Rows from block 2, named by matrix and row number. Rows with one number belong to one neuron. Each number is 500 + 25 x the weight over its row's rms, rounded and kept within 0 to 999. All counts start at 0. Numbers have three digits each. After the name is the row's rms in percent of the matrix's.
# fc1: MLP up (model.blocks.2.mlp.fc1.weight, 768x256), inputs 172-255
# fc2: MLP down (model.blocks.2.mlp.fc2.weight, 256x768, transposed), outputs 172-255
fc1.279 065:496481496517477494516498486501514503516475540554456436501533463486492462508504481490464502490487505558547506474491538507489524505488460525517499499459517516485478507517522458536527457489476519472512499539543508460491493503489452492493570519469548499455
fc1.280 145:441453507470503506469485478490557512484518509499472504483482490465532451451533526488491511487553529483472500477447508452498536492474498476464530488442507514486479501542513486504478454490498506497507516516489518470490502491500512493455542535523516465523
fc1.281 123:521479509518487503522505526490499513491491499500487512537476499498499458445512545497532526556517535530470517494542495471482495511519493508485532541461497489468528508533526490466456535523506472501471514496489507466487464486547438496509488486559479530500
fc1.282 060:460517482516440534533484508507534499487506509489449491509509476481459481486469504492545509491493484578492511538510497521511479486492503511542481494497465503494534493479511495507534519507462513495510513471494563512489489511520535504494525466450515492489
fc1.283 122:477450471494533480501553497469491479532472484510520481494485480435522490473520541501467532488486507554483499505523479442521487491529463529530471517518514546492545505535441490507499496582495494469521550486485529495466510496473494510481480478488529512468
fc1.284 125:482534532495436505528482470504500507527488496493447494517527461521485507540502480461514522550529475552548503531452497529478497499475499517519439479504520472524510470526533507497498508521471497498526478522537507493522460477526474521478498482522468480493
fc1.285 107:508522508504497525481521503534499481522516486487504518540503500486456499532558477459477498494556516497519483485457503535456501497480508467528489486526517475530453492496542524453490511548515495520490471506468465472526478473489525496493431540485485490518
fc1.286 129:498480545534495514484483496483470497497504501492466476480516484463509460485517490452489530521486508559516501501479500543486492480503462484520475464520540540486520487534485484504469537502492467483492512529508459495496493511490513462486481464531510470511
fc1.287 093:524542497505474514518501477512537512498486495512488526476538519468481489497490490481525496501526494469571482472426492488513487496475511485480439497483496547496529487457463453534495532446487490517489494510487480524522495498513488520517470462452447503540
fc1.288 096:462480475530488505515489528483571461513504505501507489477523512477478412500496527526547484539452491521508521474520496510533500482514476452517542525459472511505532519483529497550546513505500497511462534456460505491500482477499516501517539457507514533460
fc1.289 035:508521518447513485513466522457479548532476459499497515463520512504537514542500509470538492539481481492476504511471492484480522491542502483467468524488517467486504480516525544507504493478525500502474518512490441496469523478516454529540496479557468523510
fc1.290 114:498483510492480531514493503509525501524466477542501523498506514523496545507499520499492533508500542489533493446511508482508475521487502468499506496474547504468549492474511427467501527501487537508459457535504498519532512499489531500470459496550457499495
fc1.291 013:447520499479527533467537518483466504483521485530476496462517449521512509512492517473466521459518488530478511573542479479520523525500478523509473484495543516510502521516474520442519498474500490482525500507509514519482541496500512484490472499512519516547
fc1.292 127:456450531536484527472495514521517518495508530505448495553493491521527534513503533511531520558505525515534482484485509492516484500488449460494536525468516475514479519525504460487522521482485499475437485484509536494493510492563452496490504522571526499467
fc1.293 137:498542533537486553499506513516469523487458475551487488479536479468487423480458512493438517529440481504483553502476523504495500481509511474481476510510514501485532504525531514539482549446492482486486495535527455489446479486466468512467501458467486490541
fc1.294 127:524496469542486522504498570481485521478513517475474487500482491459496478550494494505552463541498483524535479503510514468471490497517403477521501515496505451533472522479504479492511537477504524481468489478488512461503494504505477453523486530512490515488
fc1.295 102:512486507516461496503496470477490556516491517486481478485524491532461522530482510491563474523482500519522518492469479446474487523491496537499484493553511526520511486485496546513497452503476532517470498471483524510506455512535506509499526497537468503539
fc1.296 013:501525531496452493545528506522450524539493490538449509495510505528507546505485541496473531505492516500464526537462518497523473521478496492540494491496522487480484536525499521533527563475475500491459523484486489455475474505515512527551564498524494461502
fc1.297 014:454504458470486505505534494498490502507480485513497550496490464533520545464507503525478520516512495503464507492522501521482487534532469528488489533472478490466468460502543493519519511487530537503528441496499503496476473551516478512468543468499540493491
fc1.298 027:494500526491496537479521510513484506513497510512478476523492464484488506505462517508492469484499494473518561492554474493521490492515533469520469496500515506484527478463502499479559504461457519506464476467499458483471516529513527470456535524504536466473
fc1.299 104:491527490533470494499467522461458497523503513517506496486524497504486411464502494508502510509496480562490503489514483520485509468503470529514511503486479496539536515533528486484528527527480484504477510499518464448506483467504452540505476474548504524477
fc1.300 137:477497513516491472523531494504498546518494473496470482464503473493494536500518497448465523456517494531479516510445513470514499519502496517488483473530536542491468485470480550538454532505470467509515471503505474551488481558535478516497503451448495493531
fc1.301 015:493520445473510503495508500506488519532501476498473496489509484477507517466579511473518512511518520516529506517496482513477528521476448507483453462492522492507498487483529502503501467465459473461505443492490483477508538491500494515515502507542484483500
fc1.302 143:507503526493449508486502494486517528534485473500456505490512493500478511530507484503528475508502549526506523499500485502472498501548513514506511470484543529452550430475555512495513475479478505507491467482530457520523468501516517510503537513526479474495
fc1.303 115:496533482503439504522499524464463503484432481517512533515510476491514528468483505507480536471520521528453515507468529508501511464512480483491453488492533465496517520519479500505510561487479505480524494534510448497486514546490491446452483448484552517459
fc1.304 119:484481449519506473489494499477532486516515491542521503549472497543485518488532502500498498490494508472450504495492496564475552510544491517514537511475486476505485508571552498410498476516486489495483544527525524491486491466519475500519482557557551492493
fc1.305 126:510520540504462528454513476486478504524496535514481459510554474511533469527503537483459521502450518502518508493486498457513498493488527495486450492524486509537486497494535533536481496507505497501477481446466458477493487480526490538487490516532475476515
fc1.306 125:492499507505500517493537479484472542521471511490525476517528490492541497537471485490501478525419508432510498502503508518504496500516497509530493450486500504543511518508512482506497485485496508525513467491451496474507504494494450475546505505499507505512
fc1.307 120:497489537543458506514497473534488522494504483488508500543509499546480526540458495460509459525487539520535545491511514474499518468491492456514521535495515452490489505469546517531518510538490519507485446493505544483512489501541469453470564498530512473508
fc1.308 032:464517522467491505498496523452509477512491509555460514522485472468484469484497532485542513513508512505515518511554482495498489518487515506513498505526463500494527497446520505503510520527490517519463493458458510512509510517490519504490501474498487492484
fc1.309 137:517501456502479511498540507464523528476474521490511530496498462458469451501495470530516505481506511546516489541535519508491526488512485551534460490546476490521500508517487501480535462516459526453535482545517514488483494527505538463503496531466544495500
fc1.310 129:464506497530494492530517478505534500481489487506450500475520488465502510485540561518476518499521468534493511488560522437551521490554489486502487488471508531449483507498482500524467554527488527488489501517484509534482486534469449495460533493536511451472
fc1.311 017:460490492487469541477521475474494503511527540495482440530539460537514511505500525446492544507511504546514504478494482494466541489485460508494435484484461540494514524526516482495500448471475496495496465488516512530483542497510525515519531486529489427528
fc1.312 125:499475460522503493510505545478511495483501534481504498526467486472452448495507518518508487525537475528509512510542505484537527506512509474524507516490469458506512509503514507519531467550477505478476507471485526511465519503508524511504517520503555525510
fc1.313 150:539515454487448491502488496505464524474499471469503509522497467504512517480500501512505497497451460492472516585508497478544528495527515514522490515485540485516502522539517509489493540513476517502516467524551519518488501499507465422508469525507528478505
fc1.314 118:498473516527442509534503489504492485517494541491463490525532484499473464463509507489513510455514477578491552510522501527502505469531494500531482522480453534532512492472513527525484498522498498486479523493502507540502481470502478475492533468483480538494
fc1.315 014:506522474501468525513499483494515496510498484467482497501508469500504532493561473478529512538504518486492522534505479482497479491534516558520481510464477545492506469456530485515472445484479501532481475528499473503476516516506514529461504520455528468478
fc2.279 079:503516504504524507530465517492488516471527490490515512487503591517502495514499518525482548492515460502511466474506472503522505500497512484503516518490466510514504552515499491505541510482536487504560514512517495495516501496475488527525492497502504521497
fc2.280 126:460512504465532503496490506497521501489474485497549485507483546486527504502525555497499504550521509483432537470507504497527519469545490476454519498500490443512496528492504458529545481479505511496488486560515517473519502531509509497486531525525490466512
fc2.281 106:500478505458511502506490486501503504494531479471467531483511539501483506488531521508491556481500456483519464492494475499522472504510513538499515514506482515512501493513498525523524535506509491487540500483477492518547509512500497517485464467488497533515
fc2.282 077:523516500510516512518460494490490522474523510485509521466503615502491490516502521538487519487505479505486450485516496486511493493512516469499501496514481493507491545497498510517533520479549517505528521497500501488516488494494512506536498490493510535494
fc2.283 103:528542492478561473506519520476538483462480503469522509509484561509490487453483524470481534537529449484490480471549474486495477470468493492477505531509458525494502503503492530494557511525528499517516497516494473486521486523479460527509537516496464524495
fc2.284 115:485533511531495507502498501455467514510500504493546516509484525495464514461483482536520514465511489503498458490479495498475470487459478557511503467505490498527498531522474478515518530478532536511512528521486500497517467501504487460527508432484493545473
fc2.285 107:451509508493549499533516484500528489541491509535515502532499468494483499483503468536492488494532559499526542465474503505487498488506496483523500475477506486468526483499482512499532490487465499491444526501504481487496471543492512485503480462516513499491
fc2.286 110:498480509473522478547465477508521496497505508511553495524496626481462487489504489510508551496524516504481435429497519473505496489502513505492515514523498547511503510497457492545530489499528488524484529515490506508518484475516531529529529492498507526510
fc2.287 109:521512500491493533480530484507524480491478512526497494477540493499470495496495469487484499508533546560501517472521519495485511492499520577448460494501509561527513488468490497498500543505486511499467471523508455484476479494497511522495526487516481440483
fc2.288 107:513512490493490509497482453485526509541474476506483508480490461496500498508511506460499468483501551562528461447486517511501477487520520525512468487497527505507520477498502507516496548506512496522490488492480519514487501482509516469541459511478525503434
fc2.289 075:516511505497516508524459508500488506477546494481522515475494610515504497505497523526495537487512453492484464492510479495515500497507507483499525514499477497505489545491494501514528509477549489508534525497495489481516503490492499528519494499490493521494
fc2.290 090:515482490534535526484474507540492486486530500509536504491529599532505503488479494524488504473498499481503556489530489508466498466497483489480482529489509516529525545484482481455499511495515502490498504555516550466504526479452541510523514508519469507502
fc2.291 075:507512496500522507523462514499479501479543490480524523477491604513508503508496515525494545489506463491495452490501485500524507496495499488503522519497469492506492533497502496509526520485543492512530511510495491496527497488489493518532501503496501529503
fc2.292 119:527484536535494521530495463521486503501497482506500532486522497530499518557501524514502498516488501544529544452475497516476449492494504472498475498506506507466548490512497507531494544505542480497580505503490476535469499514482470498531421470489485515484
fc2.293 132:516454468537484509459493501539459513434489504497562495471535510511508498518499536503528513494494526508548523505479502517524471482490505520485430501542487478501481506551498501531544548499553538477555498485508505507486497488482503470519508493512491515492
fc2.294 122:521436582457480520488491483509453495510499478473538490471515476512466497501503504469494439515463504516539523502475506488473473479503539497500469498520532511495489484490551555518497503512497451496506510497520487478443461530538448523519443503507471523485
fc2.295 095:455465477505518470477500482478525502453516501510493498470486480499529505455487536481503482495494533493474484534533516502490532534547502512484491545513484514517554518511500497463506491463495512506481483507487459535526484510544508501484507492498514497501
fc2.296 077:514514503512515509517464507502492503475535492480510516474494608510511487513502516530499540490514462489494463491508485493513501499492512486498523509496471489511496547500496507508531504484551483512530519496495490489528500499491496515523490498500494532510
fc2.297 076:504519496494518504522466504496490501478534494480515516473494616511496497512497513524499543494502460490494463488504486503513491502492499486503527518489472494513492537493497501508532508485543501518535510500500497487526495494483496514521503497493494531508
fc2.298 076:512505498512522499511465514499489505482533491483515520479499616514496490515491516536489547499508465496492459488512479488515497496496504483494525515491472491501489527497501499504525509486547498521528515502489497484533506491482501516526503504494492518499
fc2.299 096:516533519467468459489498485525453502510521487425527452503479471473541531556552530470492513460474458462500427473517494489508531486524497505498522522495543509547516503499528524469463480544520471524485479492491506566508513526482474442485489536481530518503
fc2.300 128:503487455448532497520509502495499536491532495468522488435477507513519509516573499485521553535578500509466494504515513502497496530458524529495531501489502524448471479487496528520466470500543467532560463505504535520460493518481506522532462522505493563569
fc2.301 076:509510494513518501512456506498481503482540488480516513472497608521506500511496516525490539491508457481499457496500484493518507490504503490501515517493478486510492537497503501509530504480543488507537520503496494492522496494484498515519497500498496524510
fc2.302 127:485462470454505508506447490466475498505530506513532529497534523489543508490512525517481512487428493516476456514507499505502510518468500505490484499512481509516545495504449481501506488480554510492489458470496483524496491491512527458530530487521457466475
fc2.303 116:471453464488512453497486499509495465516494504548498503513498544512466474516488490502496518512455481452526541447458477511511495511465492495458484513529486540523518527519495496504494497524575490495518496539503514524514486491499503531510549506523474460495
fc2.304 120:518456478455535505480510489513459509462478484504496485487475397479482491486514513510510517504499555548520490506498498512529504519561524516518491489500539489525492496521497503501495511525565501507526516508504512498480481505525478483554500548507560527489
fc2.305 115:558496496508501535507499482499455533494484496469498498479501491497506519549530548498478495488519507569504398520506508458478502499488501516475485504536497526471484519514498509497489544475487484487514450495554508499464484519472436484534480497522507517464
fc2.306 112:553524512495479530509498507485476495538455521460476531510493473541541507463512505493483498464465489517503509496521500481476488532458549498506501496527471530516489505489507508479506509504478495478538468513511532475470488560491506505526464503504482551500
fc2.307 107:513462493493542503497477521498491536460524473521504503433510529460494495542501505520495505523510495496460478573469465486514506471594496497505539497521500463505548495501483513472521500468517509488501490506517506474487496466468459499524515501507543505500
fc2.308 073:507510499517510512517461509492486507484540493485516524478494604517496492515510505518500544492505458487490460488500478496503490496493509498494520519492472498512481534499502487511535508481548495506525509502499485489541499494488510512527499498495486519497
fc2.309 118:516487472501471482494474482512517509478511510502513518517505534503519495504495514529501551528494451507462495471459491526493488481524489510503463523463475488506487530521502498455495516509548490479524553514474488476525488520493474537461548518495499517527
fc2.310 113:523543499496516517506513502477515484523473487475507478488511536488537496547498483514494535485503517457519507486502453474513469486502464530492482527502508479536488540494502520510514558446542494507443510500466451469488521493491468472511450495505515519472
fc2.311 077:515514504504526502519464503494494502481539492482518524480492606515499495518495517523496537492505462480505468490510490497505497491499507482503524527497476482510491546491500501517533510479544502514535514502492485489538508489480498523523495494499498532501
fc2.312 108:505477512481527462535485476481480506509499489499487492489464554506501486519464491494503501489484496528498494501508478498473474504535498509537525490496532501455511504489520501543502516538508489489546543493527492508457479506496519537498561507495547499495
fc2.313 124:478524476429536524498521504493495508477465521543544502476485517477468513474497485524482500487547538504503500493514499499536514481540514509493496489505500494474509472523453451508518455477504508461478473494503528469514463459478501512544547501510513495492
fc2.314 104:494537487483500474499475487505466524512505474527531502477514548534464494499462502513467503505474493479499468523496520498499472514505534512479450531577489512526461511492494510495508521531571506495512510521475494531494484490528535500569461497488497536515
fc2.315 075:504516498499522502517470504500487502474538492481523519477489613518501494512495518524490538493511462494499468476502477497517502489499511482503518515499478495508493543495504503515531511478550494518535514499490497493529498493490507527524498504488498527494