A small autoregressive pixel model, trained from scratch: batches of 128.
Rows from block 3, named by matrix and row number. Rows with one number belong to one neuron. Each number is 200 + 30 x the weight over its row's rms, rounded and kept within 0 to 999. All counts start at 0. After the name is the row's rms in percent of the matrix's.
# fc1: MLP up (model.blocks.3.mlp.fc1.weight, 768x256), inputs 128-255
# fc2: MLP down (model.blocks.3.mlp.fc2.weight, 256x768, transposed), outputs 128-255
fc1.146,027,136,232,137,172,249,120,155,199,214,215,168,189,266,210,223,209,206,266,162,181,210,171,209,239,236,213,198,205,178,179,200,199,176,245,233,231,196,192,160,197,206,172,183,154,207,196,172,210,220,217,185,257,207,194,176,192,192,263,232,219,151,244,185,190,151,249,236,194,206,208,205,209,237,219,227,197,204,226,206,141,209,187,156,188,209,210,227,176,173,195,222,202,169,141,172,174,162,202,206,192,218,140,183,240,184,175,210,250,225,147,156,235,181,199,201,186,225,268,185,154,250,174,191,266,201,186,217,182
fc2.146,042,181,135,170,201,225,221,190,204,154,196,210,214,146,220,187,196,245,213,227,180,172,238,164,208,234,209,201,193,228,189,192,197,203,226,167,173,257,207,180,228,226,193,179,192,190,239,211,172,205,191,234,214,233,164,217,197,195,212,227,174,212,199,203,224,212,225,223,216,191,166,208,196,181,224,197,182,214,175,176,212,230,233,227,201,289,232,198,152,164,175,231,225,247,155,160,189,198,197,285,193,175,208,191,234,193,153,192,216,189,198,146,222,185,179,152,184,201,264,244,210,154,172,213,214,188,198,243,191
fc1.147,109,222,183,220,215,214,188,174,243,188,186,193,174,201,124,211,174,208,177,262,243,200,180,231,169,177,193,203,178,148,177,186,221,188,232,200,183,198,184,248,221,214,178,205,243,170,164,243,210,234,185,188,176,219,219,215,182,239,220,184,195,172,201,216,152,207,166,184,241,191,170,215,157,195,206,167,149,144,206,193,212,185,194,198,223,206,164,181,226,202,141,212,227,199,222,245,197,122,176,195,239,178,253,252,161,222,217,186,203,230,118,206,156,177,211,226,147,187,230,189,158,201,198,196,161,180,202,185,184
fc2.147,107,161,187,196,175,241,240,221,212,219,146,187,171,217,225,149,200,205,154,142,186,174,233,236,235,206,162,173,184,222,275,245,207,192,194,217,171,205,213,152,222,209,162,195,216,206,296,191,120,180,188,222,198,159,199,161,220,238,148,155,226,189,222,202,165,172,200,214,221,225,201,215,212,165,265,210,169,226,142,211,218,187,198,176,227,199,111,149,194,224,227,185,175,249,228,216,204,303,138,217,221,201,221,174,221,196,177,223,180,192,210,110,233,193,209,210,190,200,188,191,189,224,223,150,199,195,197,172,182
fc1.148,103,162,187,214,199,258,194,186,254,208,207,211,194,211,215,161,154,220,155,169,225,194,257,193,218,197,230,150,197,194,249,245,211,189,226,223,174,191,239,209,143,163,237,208,194,205,196,150,218,214,206,250,192,213,167,166,188,190,184,230,150,235,209,197,211,272,195,217,201,186,217,217,215,209,186,187,214,242,192,169,223,212,143,208,197,195,188,236,176,276,194,185,162,170,231,145,223,255,158,250,163,178,224,204,244,171,139,235,236,222,189,149,165,184,155,235,180,136,206,189,221,256,278,237,191,192,190,206,183
fc2.148,110,199,232,180,225,148,259,232,146,164,238,173,177,243,165,240,159,135,214,230,223,179,203,239,213,166,236,178,203,170,208,217,207,201,237,216,187,215,192,175,212,187,184,229,227,214,245,234,200,184,196,236,207,208,201,206,249,205,168,199,190,210,201,184,239,223,176,202,191,237,211,221,169,196,184,229,224,256,213,241,213,230,205,232,200,256,156,213,244,212,192,180,208,229,179,208,176,226,160,178,245,199,219,146,179,206,196,207,247,193,153,222,183,148,182,173,234,131,165,236,158,217,228,191,195,190,193,203,176
fc1.149,116,254,189,195,182,148,183,213,199,213,199,214,236,192,237,171,182,188,249,184,170,210,227,195,230,238,194,173,212,236,176,189,187,197,161,170,194,180,179,201,266,155,157,214,148,236,177,154,234,220,158,219,258,201,172,263,216,198,226,214,188,218,254,239,215,234,295,188,241,189,234,241,226,246,166,281,164,184,190,221,165,182,177,181,224,149,193,199,194,166,190,230,197,198,202,120,161,184,151,236,222,183,215,135,184,172,169,160,205,176,179,184,212,210,221,193,215,148,146,193,193,191,234,177,218,257,185,212,209
fc2.149,119,192,173,165,255,228,212,180,209,125,156,184,143,153,177,169,187,162,177,237,255,212,198,229,164,231,228,165,209,160,187,192,202,188,227,231,168,235,211,233,166,211,183,213,198,201,196,204,217,211,205,209,197,189,259,158,175,175,240,151,167,227,187,164,192,162,199,130,195,221,235,230,197,208,210,221,236,240,223,217,156,195,206,202,210,194,182,201,220,215,135,212,175,202,258,219,196,225,165,235,219,204,220,257,196,233,220,211,186,210,183,212,220,156,246,253,184,188,244,239,186,192,237,121,234,220,211,199,205
fc1.150,111,191,196,193,200,237,188,227,180,179,225,199,198,201,162,313,178,174,186,208,177,198,140,185,190,151,238,210,197,167,246,164,205,202,161,268,221,203,120,179,223,243,232,188,188,180,215,238,173,183,194,205,191,225,207,261,221,184,207,207,187,126,270,221,161,175,178,195,233,185,216,205,170,208,245,189,205,152,169,195,241,208,210,204,208,154,229,215,201,154,233,188,217,192,181,272,192,196,226,230,226,194,199,206,149,240,206,173,209,178,215,190,215,167,185,202,221,198,199,275,244,168,121,219,160,174,199,197,192
fc2.150,107,228,175,226,193,237,217,166,204,195,187,201,188,200,172,128,188,180,230,225,195,202,186,202,214,182,197,223,256,165,239,184,202,220,179,203,151,120,163,171,147,223,239,219,228,149,194,205,216,192,184,197,248,192,193,193,193,186,214,210,223,217,162,171,187,239,203,247,228,195,180,224,223,199,211,188,182,216,195,207,185,129,254,219,212,221,137,183,257,175,196,159,209,204,198,179,260,190,245,242,238,192,182,195,204,174,245,227,178,149,153,202,221,186,212,177,177,217,196,169,238,205,195,227,181,194,225,233,170
fc1.151,127,165,199,167,199,177,213,183,209,198,178,226,177,203,182,224,240,245,229,220,169,236,220,190,191,218,232,193,179,212,181,220,179,186,247,174,216,184,226,217,227,185,234,197,197,164,184,238,251,214,221,203,199,152,252,223,180,211,297,199,189,152,191,188,215,169,201,189,184,189,175,176,176,213,152,206,244,204,190,221,184,236,164,212,186,228,231,203,164,160,197,245,237,186,138,186,148,189,203,179,155,206,165,210,213,174,179,136,203,253,110,198,183,195,217,174,217,194,187,221,211,197,126,200,247,205,192,194,229
fc2.151,120,265,200,253,212,256,175,219,191,180,204,185,222,222,220,150,151,229,189,169,218,164,134,185,186,195,201,206,200,206,216,220,192,197,164,228,161,212,200,154,182,238,159,184,237,182,258,144,157,205,174,192,182,202,173,214,187,227,115,194,241,246,169,223,201,235,228,219,211,214,222,176,210,177,242,180,194,177,199,200,239,131,229,197,204,151,200,187,207,215,190,200,180,242,260,184,273,155,167,186,235,207,213,252,202,184,223,201,199,127,210,201,218,203,195,222,199,212,206,198,203,201,282,207,137,206,202,198,182
fc1.152,110,188,125,210,190,202,152,184,198,198,232,197,186,259,192,211,217,165,177,186,171,232,210,186,206,324,236,229,239,198,189,215,239,176,242,181,219,190,234,183,198,185,197,166,171,175,198,157,221,172,198,241,179,167,247,270,180,212,241,193,223,202,252,185,244,206,219,154,139,203,243,217,174,250,209,210,229,211,250,221,224,214,173,177,215,218,179,201,167,240,168,202,193,224,154,155,239,203,177,202,177,222,191,164,220,200,198,185,184,238,180,148,232,232,191,219,209,177,142,234,161,194,190,198,200,240,173,178,201
fc2.152,111,220,155,161,170,255,139,221,242,182,242,243,196,244,223,173,221,188,180,181,179,194,224,238,195,223,225,234,218,198,252,176,215,147,177,165,196,130,187,169,156,199,169,218,166,250,227,171,236,187,215,230,129,175,195,201,229,194,213,199,167,206,187,159,200,187,179,189,204,224,194,181,238,188,213,190,169,182,239,170,162,195,213,165,154,258,152,158,161,198,209,171,265,231,170,192,183,192,195,253,203,171,192,234,233,196,181,191,205,232,182,153,185,228,183,236,185,223,229,221,153,148,187,171,244,208,183,194,188
fc1.153,020,223,202,158,189,215,196,192,194,172,192,213,204,212,159,148,169,258,192,201,188,212,199,197,210,264,189,154,169,151,225,265,192,197,228,265,227,258,199,205,207,186,218,166,195,164,260,212,259,173,205,214,253,180,217,182,180,205,224,239,202,165,200,215,173,172,231,180,169,169,230,206,201,225,171,214,176,183,195,138,231,242,243,214,265,207,248,199,192,220,163,239,190,139,170,187,228,144,194,187,183,248,181,233,219,212,148,206,210,245,193,187,197,170,159,223,221,226,212,251,169,224,183,210,199,229,183,185,242
fc2.153,042,182,138,176,203,225,231,199,216,136,213,203,237,168,202,189,207,242,216,240,172,179,221,166,201,242,191,187,203,218,197,203,181,207,231,165,168,239,198,174,233,220,191,202,207,175,239,192,167,210,212,228,216,242,152,218,204,194,216,221,165,219,175,201,237,186,212,197,226,186,176,236,182,174,233,183,171,220,181,181,201,247,240,241,196,302,205,189,160,161,182,236,201,227,142,175,185,207,174,282,185,156,190,208,241,178,157,180,205,189,198,157,219,186,183,166,181,220,257,261,222,163,175,205,207,194,199,243,193
fc1.154,013,194,185,191,149,164,145,195,254,133,193,168,199,191,189,179,162,210,179,194,226,196,203,231,189,242,202,131,217,160,243,247,217,210,197,189,219,204,141,133,256,199,228,196,201,211,229,203,128,172,196,188,215,224,197,198,200,191,161,220,164,169,187,221,198,229,225,197,174,185,212,274,212,160,177,152,195,165,197,135,187,194,199,187,213,215,239,260,155,189,222,239,167,192,171,179,199,214,236,197,188,186,200,197,188,140,133,221,197,242,213,193,171,229,175,186,181,200,172,226,220,202,185,220,194,193,188,265,226
fc2.154,043,172,174,171,203,225,213,199,210,149,212,205,231,154,204,206,204,253,209,234,195,170,243,189,203,242,196,200,203,220,206,209,219,208,217,140,176,268,189,178,215,224,185,193,195,196,245,196,172,215,199,214,205,229,156,214,188,202,218,215,171,214,186,199,239,214,219,213,216,185,166,220,201,175,229,213,199,227,201,166,198,235,249,228,194,296,202,182,157,157,199,206,201,249,146,174,191,193,188,276,196,153,189,193,237,186,145,191,225,188,232,170,210,165,170,156,191,216,253,264,232,186,174,218,196,190,188,237,192
fc1.155,119,192,192,225,161,187,176,211,225,211,228,164,205,220,111,223,177,178,161,227,228,173,234,229,195,277,236,202,232,194,183,195,173,255,223,202,229,217,210,237,188,193,245,212,233,201,162,231,257,213,235,201,242,166,247,242,189,213,205,201,174,231,249,203,195,219,201,154,226,166,235,210,238,202,198,168,243,208,224,247,154,171,172,229,202,169,205,177,141,215,175,233,199,186,175,164,166,201,173,206,233,197,179,209,206,227,229,113,206,181,157,158,228,222,193,181,170,203,207,181,281,176,187,184,203,231,218,200,174
fc2.155,109,197,191,177,210,231,204,214,252,150,245,179,212,183,179,183,202,218,219,178,256,193,203,229,184,213,161,206,210,230,206,165,217,163,210,214,174,182,153,225,190,185,165,184,145,221,196,228,200,259,213,209,194,183,181,247,202,243,186,216,203,192,241,158,265,222,218,199,210,224,185,221,174,201,225,192,173,272,163,199,227,196,233,183,204,242,190,153,211,149,228,172,208,198,231,161,204,169,206,224,204,160,188,212,150,225,200,191,239,209,176,217,218,200,175,195,212,167,220,213,261,188,195,223,149,195,179,174,178
fc1.156,105,194,142,216,194,193,209,228,169,199,193,196,182,233,212,178,190,157,228,218,225,206,169,167,197,267,189,200,193,205,161,176,181,155,196,173,186,198,192,212,185,175,217,207,166,175,235,197,237,191,222,190,242,194,232,230,205,171,239,246,203,199,208,303,142,200,197,163,212,189,233,254,226,230,214,222,176,200,234,200,182,171,209,189,213,172,202,195,196,192,189,229,206,215,139,136,214,194,185,242,182,248,211,137,188,226,241,210,213,181,180,195,181,211,173,200,235,197,181,264,183,197,177,113,236,191,203,170,205
fc2.156,094,190,166,98,198,207,190,269,218,147,198,201,190,171,205,218,228,217,183,187,209,237,198,225,192,155,211,165,222,216,213,190,181,131,233,202,179,219,154,195,234,198,192,199,190,212,156,206,205,250,191,197,184,199,233,216,194,165,247,151,193,190,181,180,235,227,154,189,237,259,223,185,185,205,179,208,250,184,176,183,200,222,241,179,200,237,200,168,193,165,179,189,236,201,131,214,179,183,194,221,206,163,189,185,198,192,201,257,224,190,253,189,183,174,193,222,210,212,231,183,186,225,188,220,242,226,249,209,212
fc1.157,123,137,175,169,187,180,209,218,189,199,206,207,305,245,213,215,159,203,191,157,207,236,200,258,258,224,241,158,226,204,165,252,207,197,246,186,219,212,196,260,241,249,187,171,193,238,247,142,178,161,207,216,223,181,159,203,228,179,238,184,169,173,224,195,198,239,247,187,179,175,182,195,222,187,166,214,249,192,199,148,174,243,220,176,199,178,238,240,200,205,202,183,204,258,150,182,192,190,202,191,177,221,151,206,214,190,180,197,227,209,169,167,186,190,145,201,220,223,242,238,233,171,195,206,226,207,180,220,205
fc2.157,116,211,192,247,208,166,176,209,133,236,182,204,243,258,189,190,203,189,199,214,159,224,206,211,245,222,210,217,213,130,207,181,209,174,245,122,230,165,152,205,215,190,176,242,192,152,209,154,174,161,208,200,215,207,189,244,209,223,190,160,211,196,248,178,182,210,204,192,178,195,184,155,192,243,225,248,163,215,210,196,151,172,205,140,224,210,167,235,212,225,210,207,214,194,230,202,193,224,217,212,220,204,166,241,194,200,196,192,222,196,201,156,196,219,222,240,197,198,223,209,204,170,202,231,183,200,220,212,179
fc1.158,108,241,199,223,183,203,189,196,201,201,223,238,249,196,185,195,227,179,171,222,196,235,249,170,227,273,226,211,222,208,187,214,232,195,287,188,191,138,210,220,252,161,186,173,187,222,251,198,195,177,188,225,203,232,174,229,189,192,220,225,230,205,200,168,218,223,210,162,156,202,193,215,214,237,177,252,180,181,195,153,206,184,196,187,189,232,204,218,193,225,229,182,208,224,198,173,205,233,206,191,207,254,228,198,242,177,231,71,221,242,132,178,179,280,180,175,224,155,147,184,223,247,143,231,190,288,169,242,180
fc2.158,106,184,182,232,237,205,203,197,237,200,159,187,205,291,198,163,184,187,127,227,228,237,233,204,214,197,192,197,203,146,173,173,253,236,195,164,206,228,185,225,174,220,221,226,168,187,153,221,145,232,190,205,179,245,177,203,177,234,198,169,170,230,211,223,161,170,186,211,169,200,184,185,186,203,200,194,142,228,250,176,181,209,213,171,202,177,142,171,200,240,155,190,223,181,169,235,197,166,210,197,163,186,242,242,178,169,161,273,219,192,188,224,167,173,187,199,221,178,223,223,292,198,191,175,214,230,183,184,148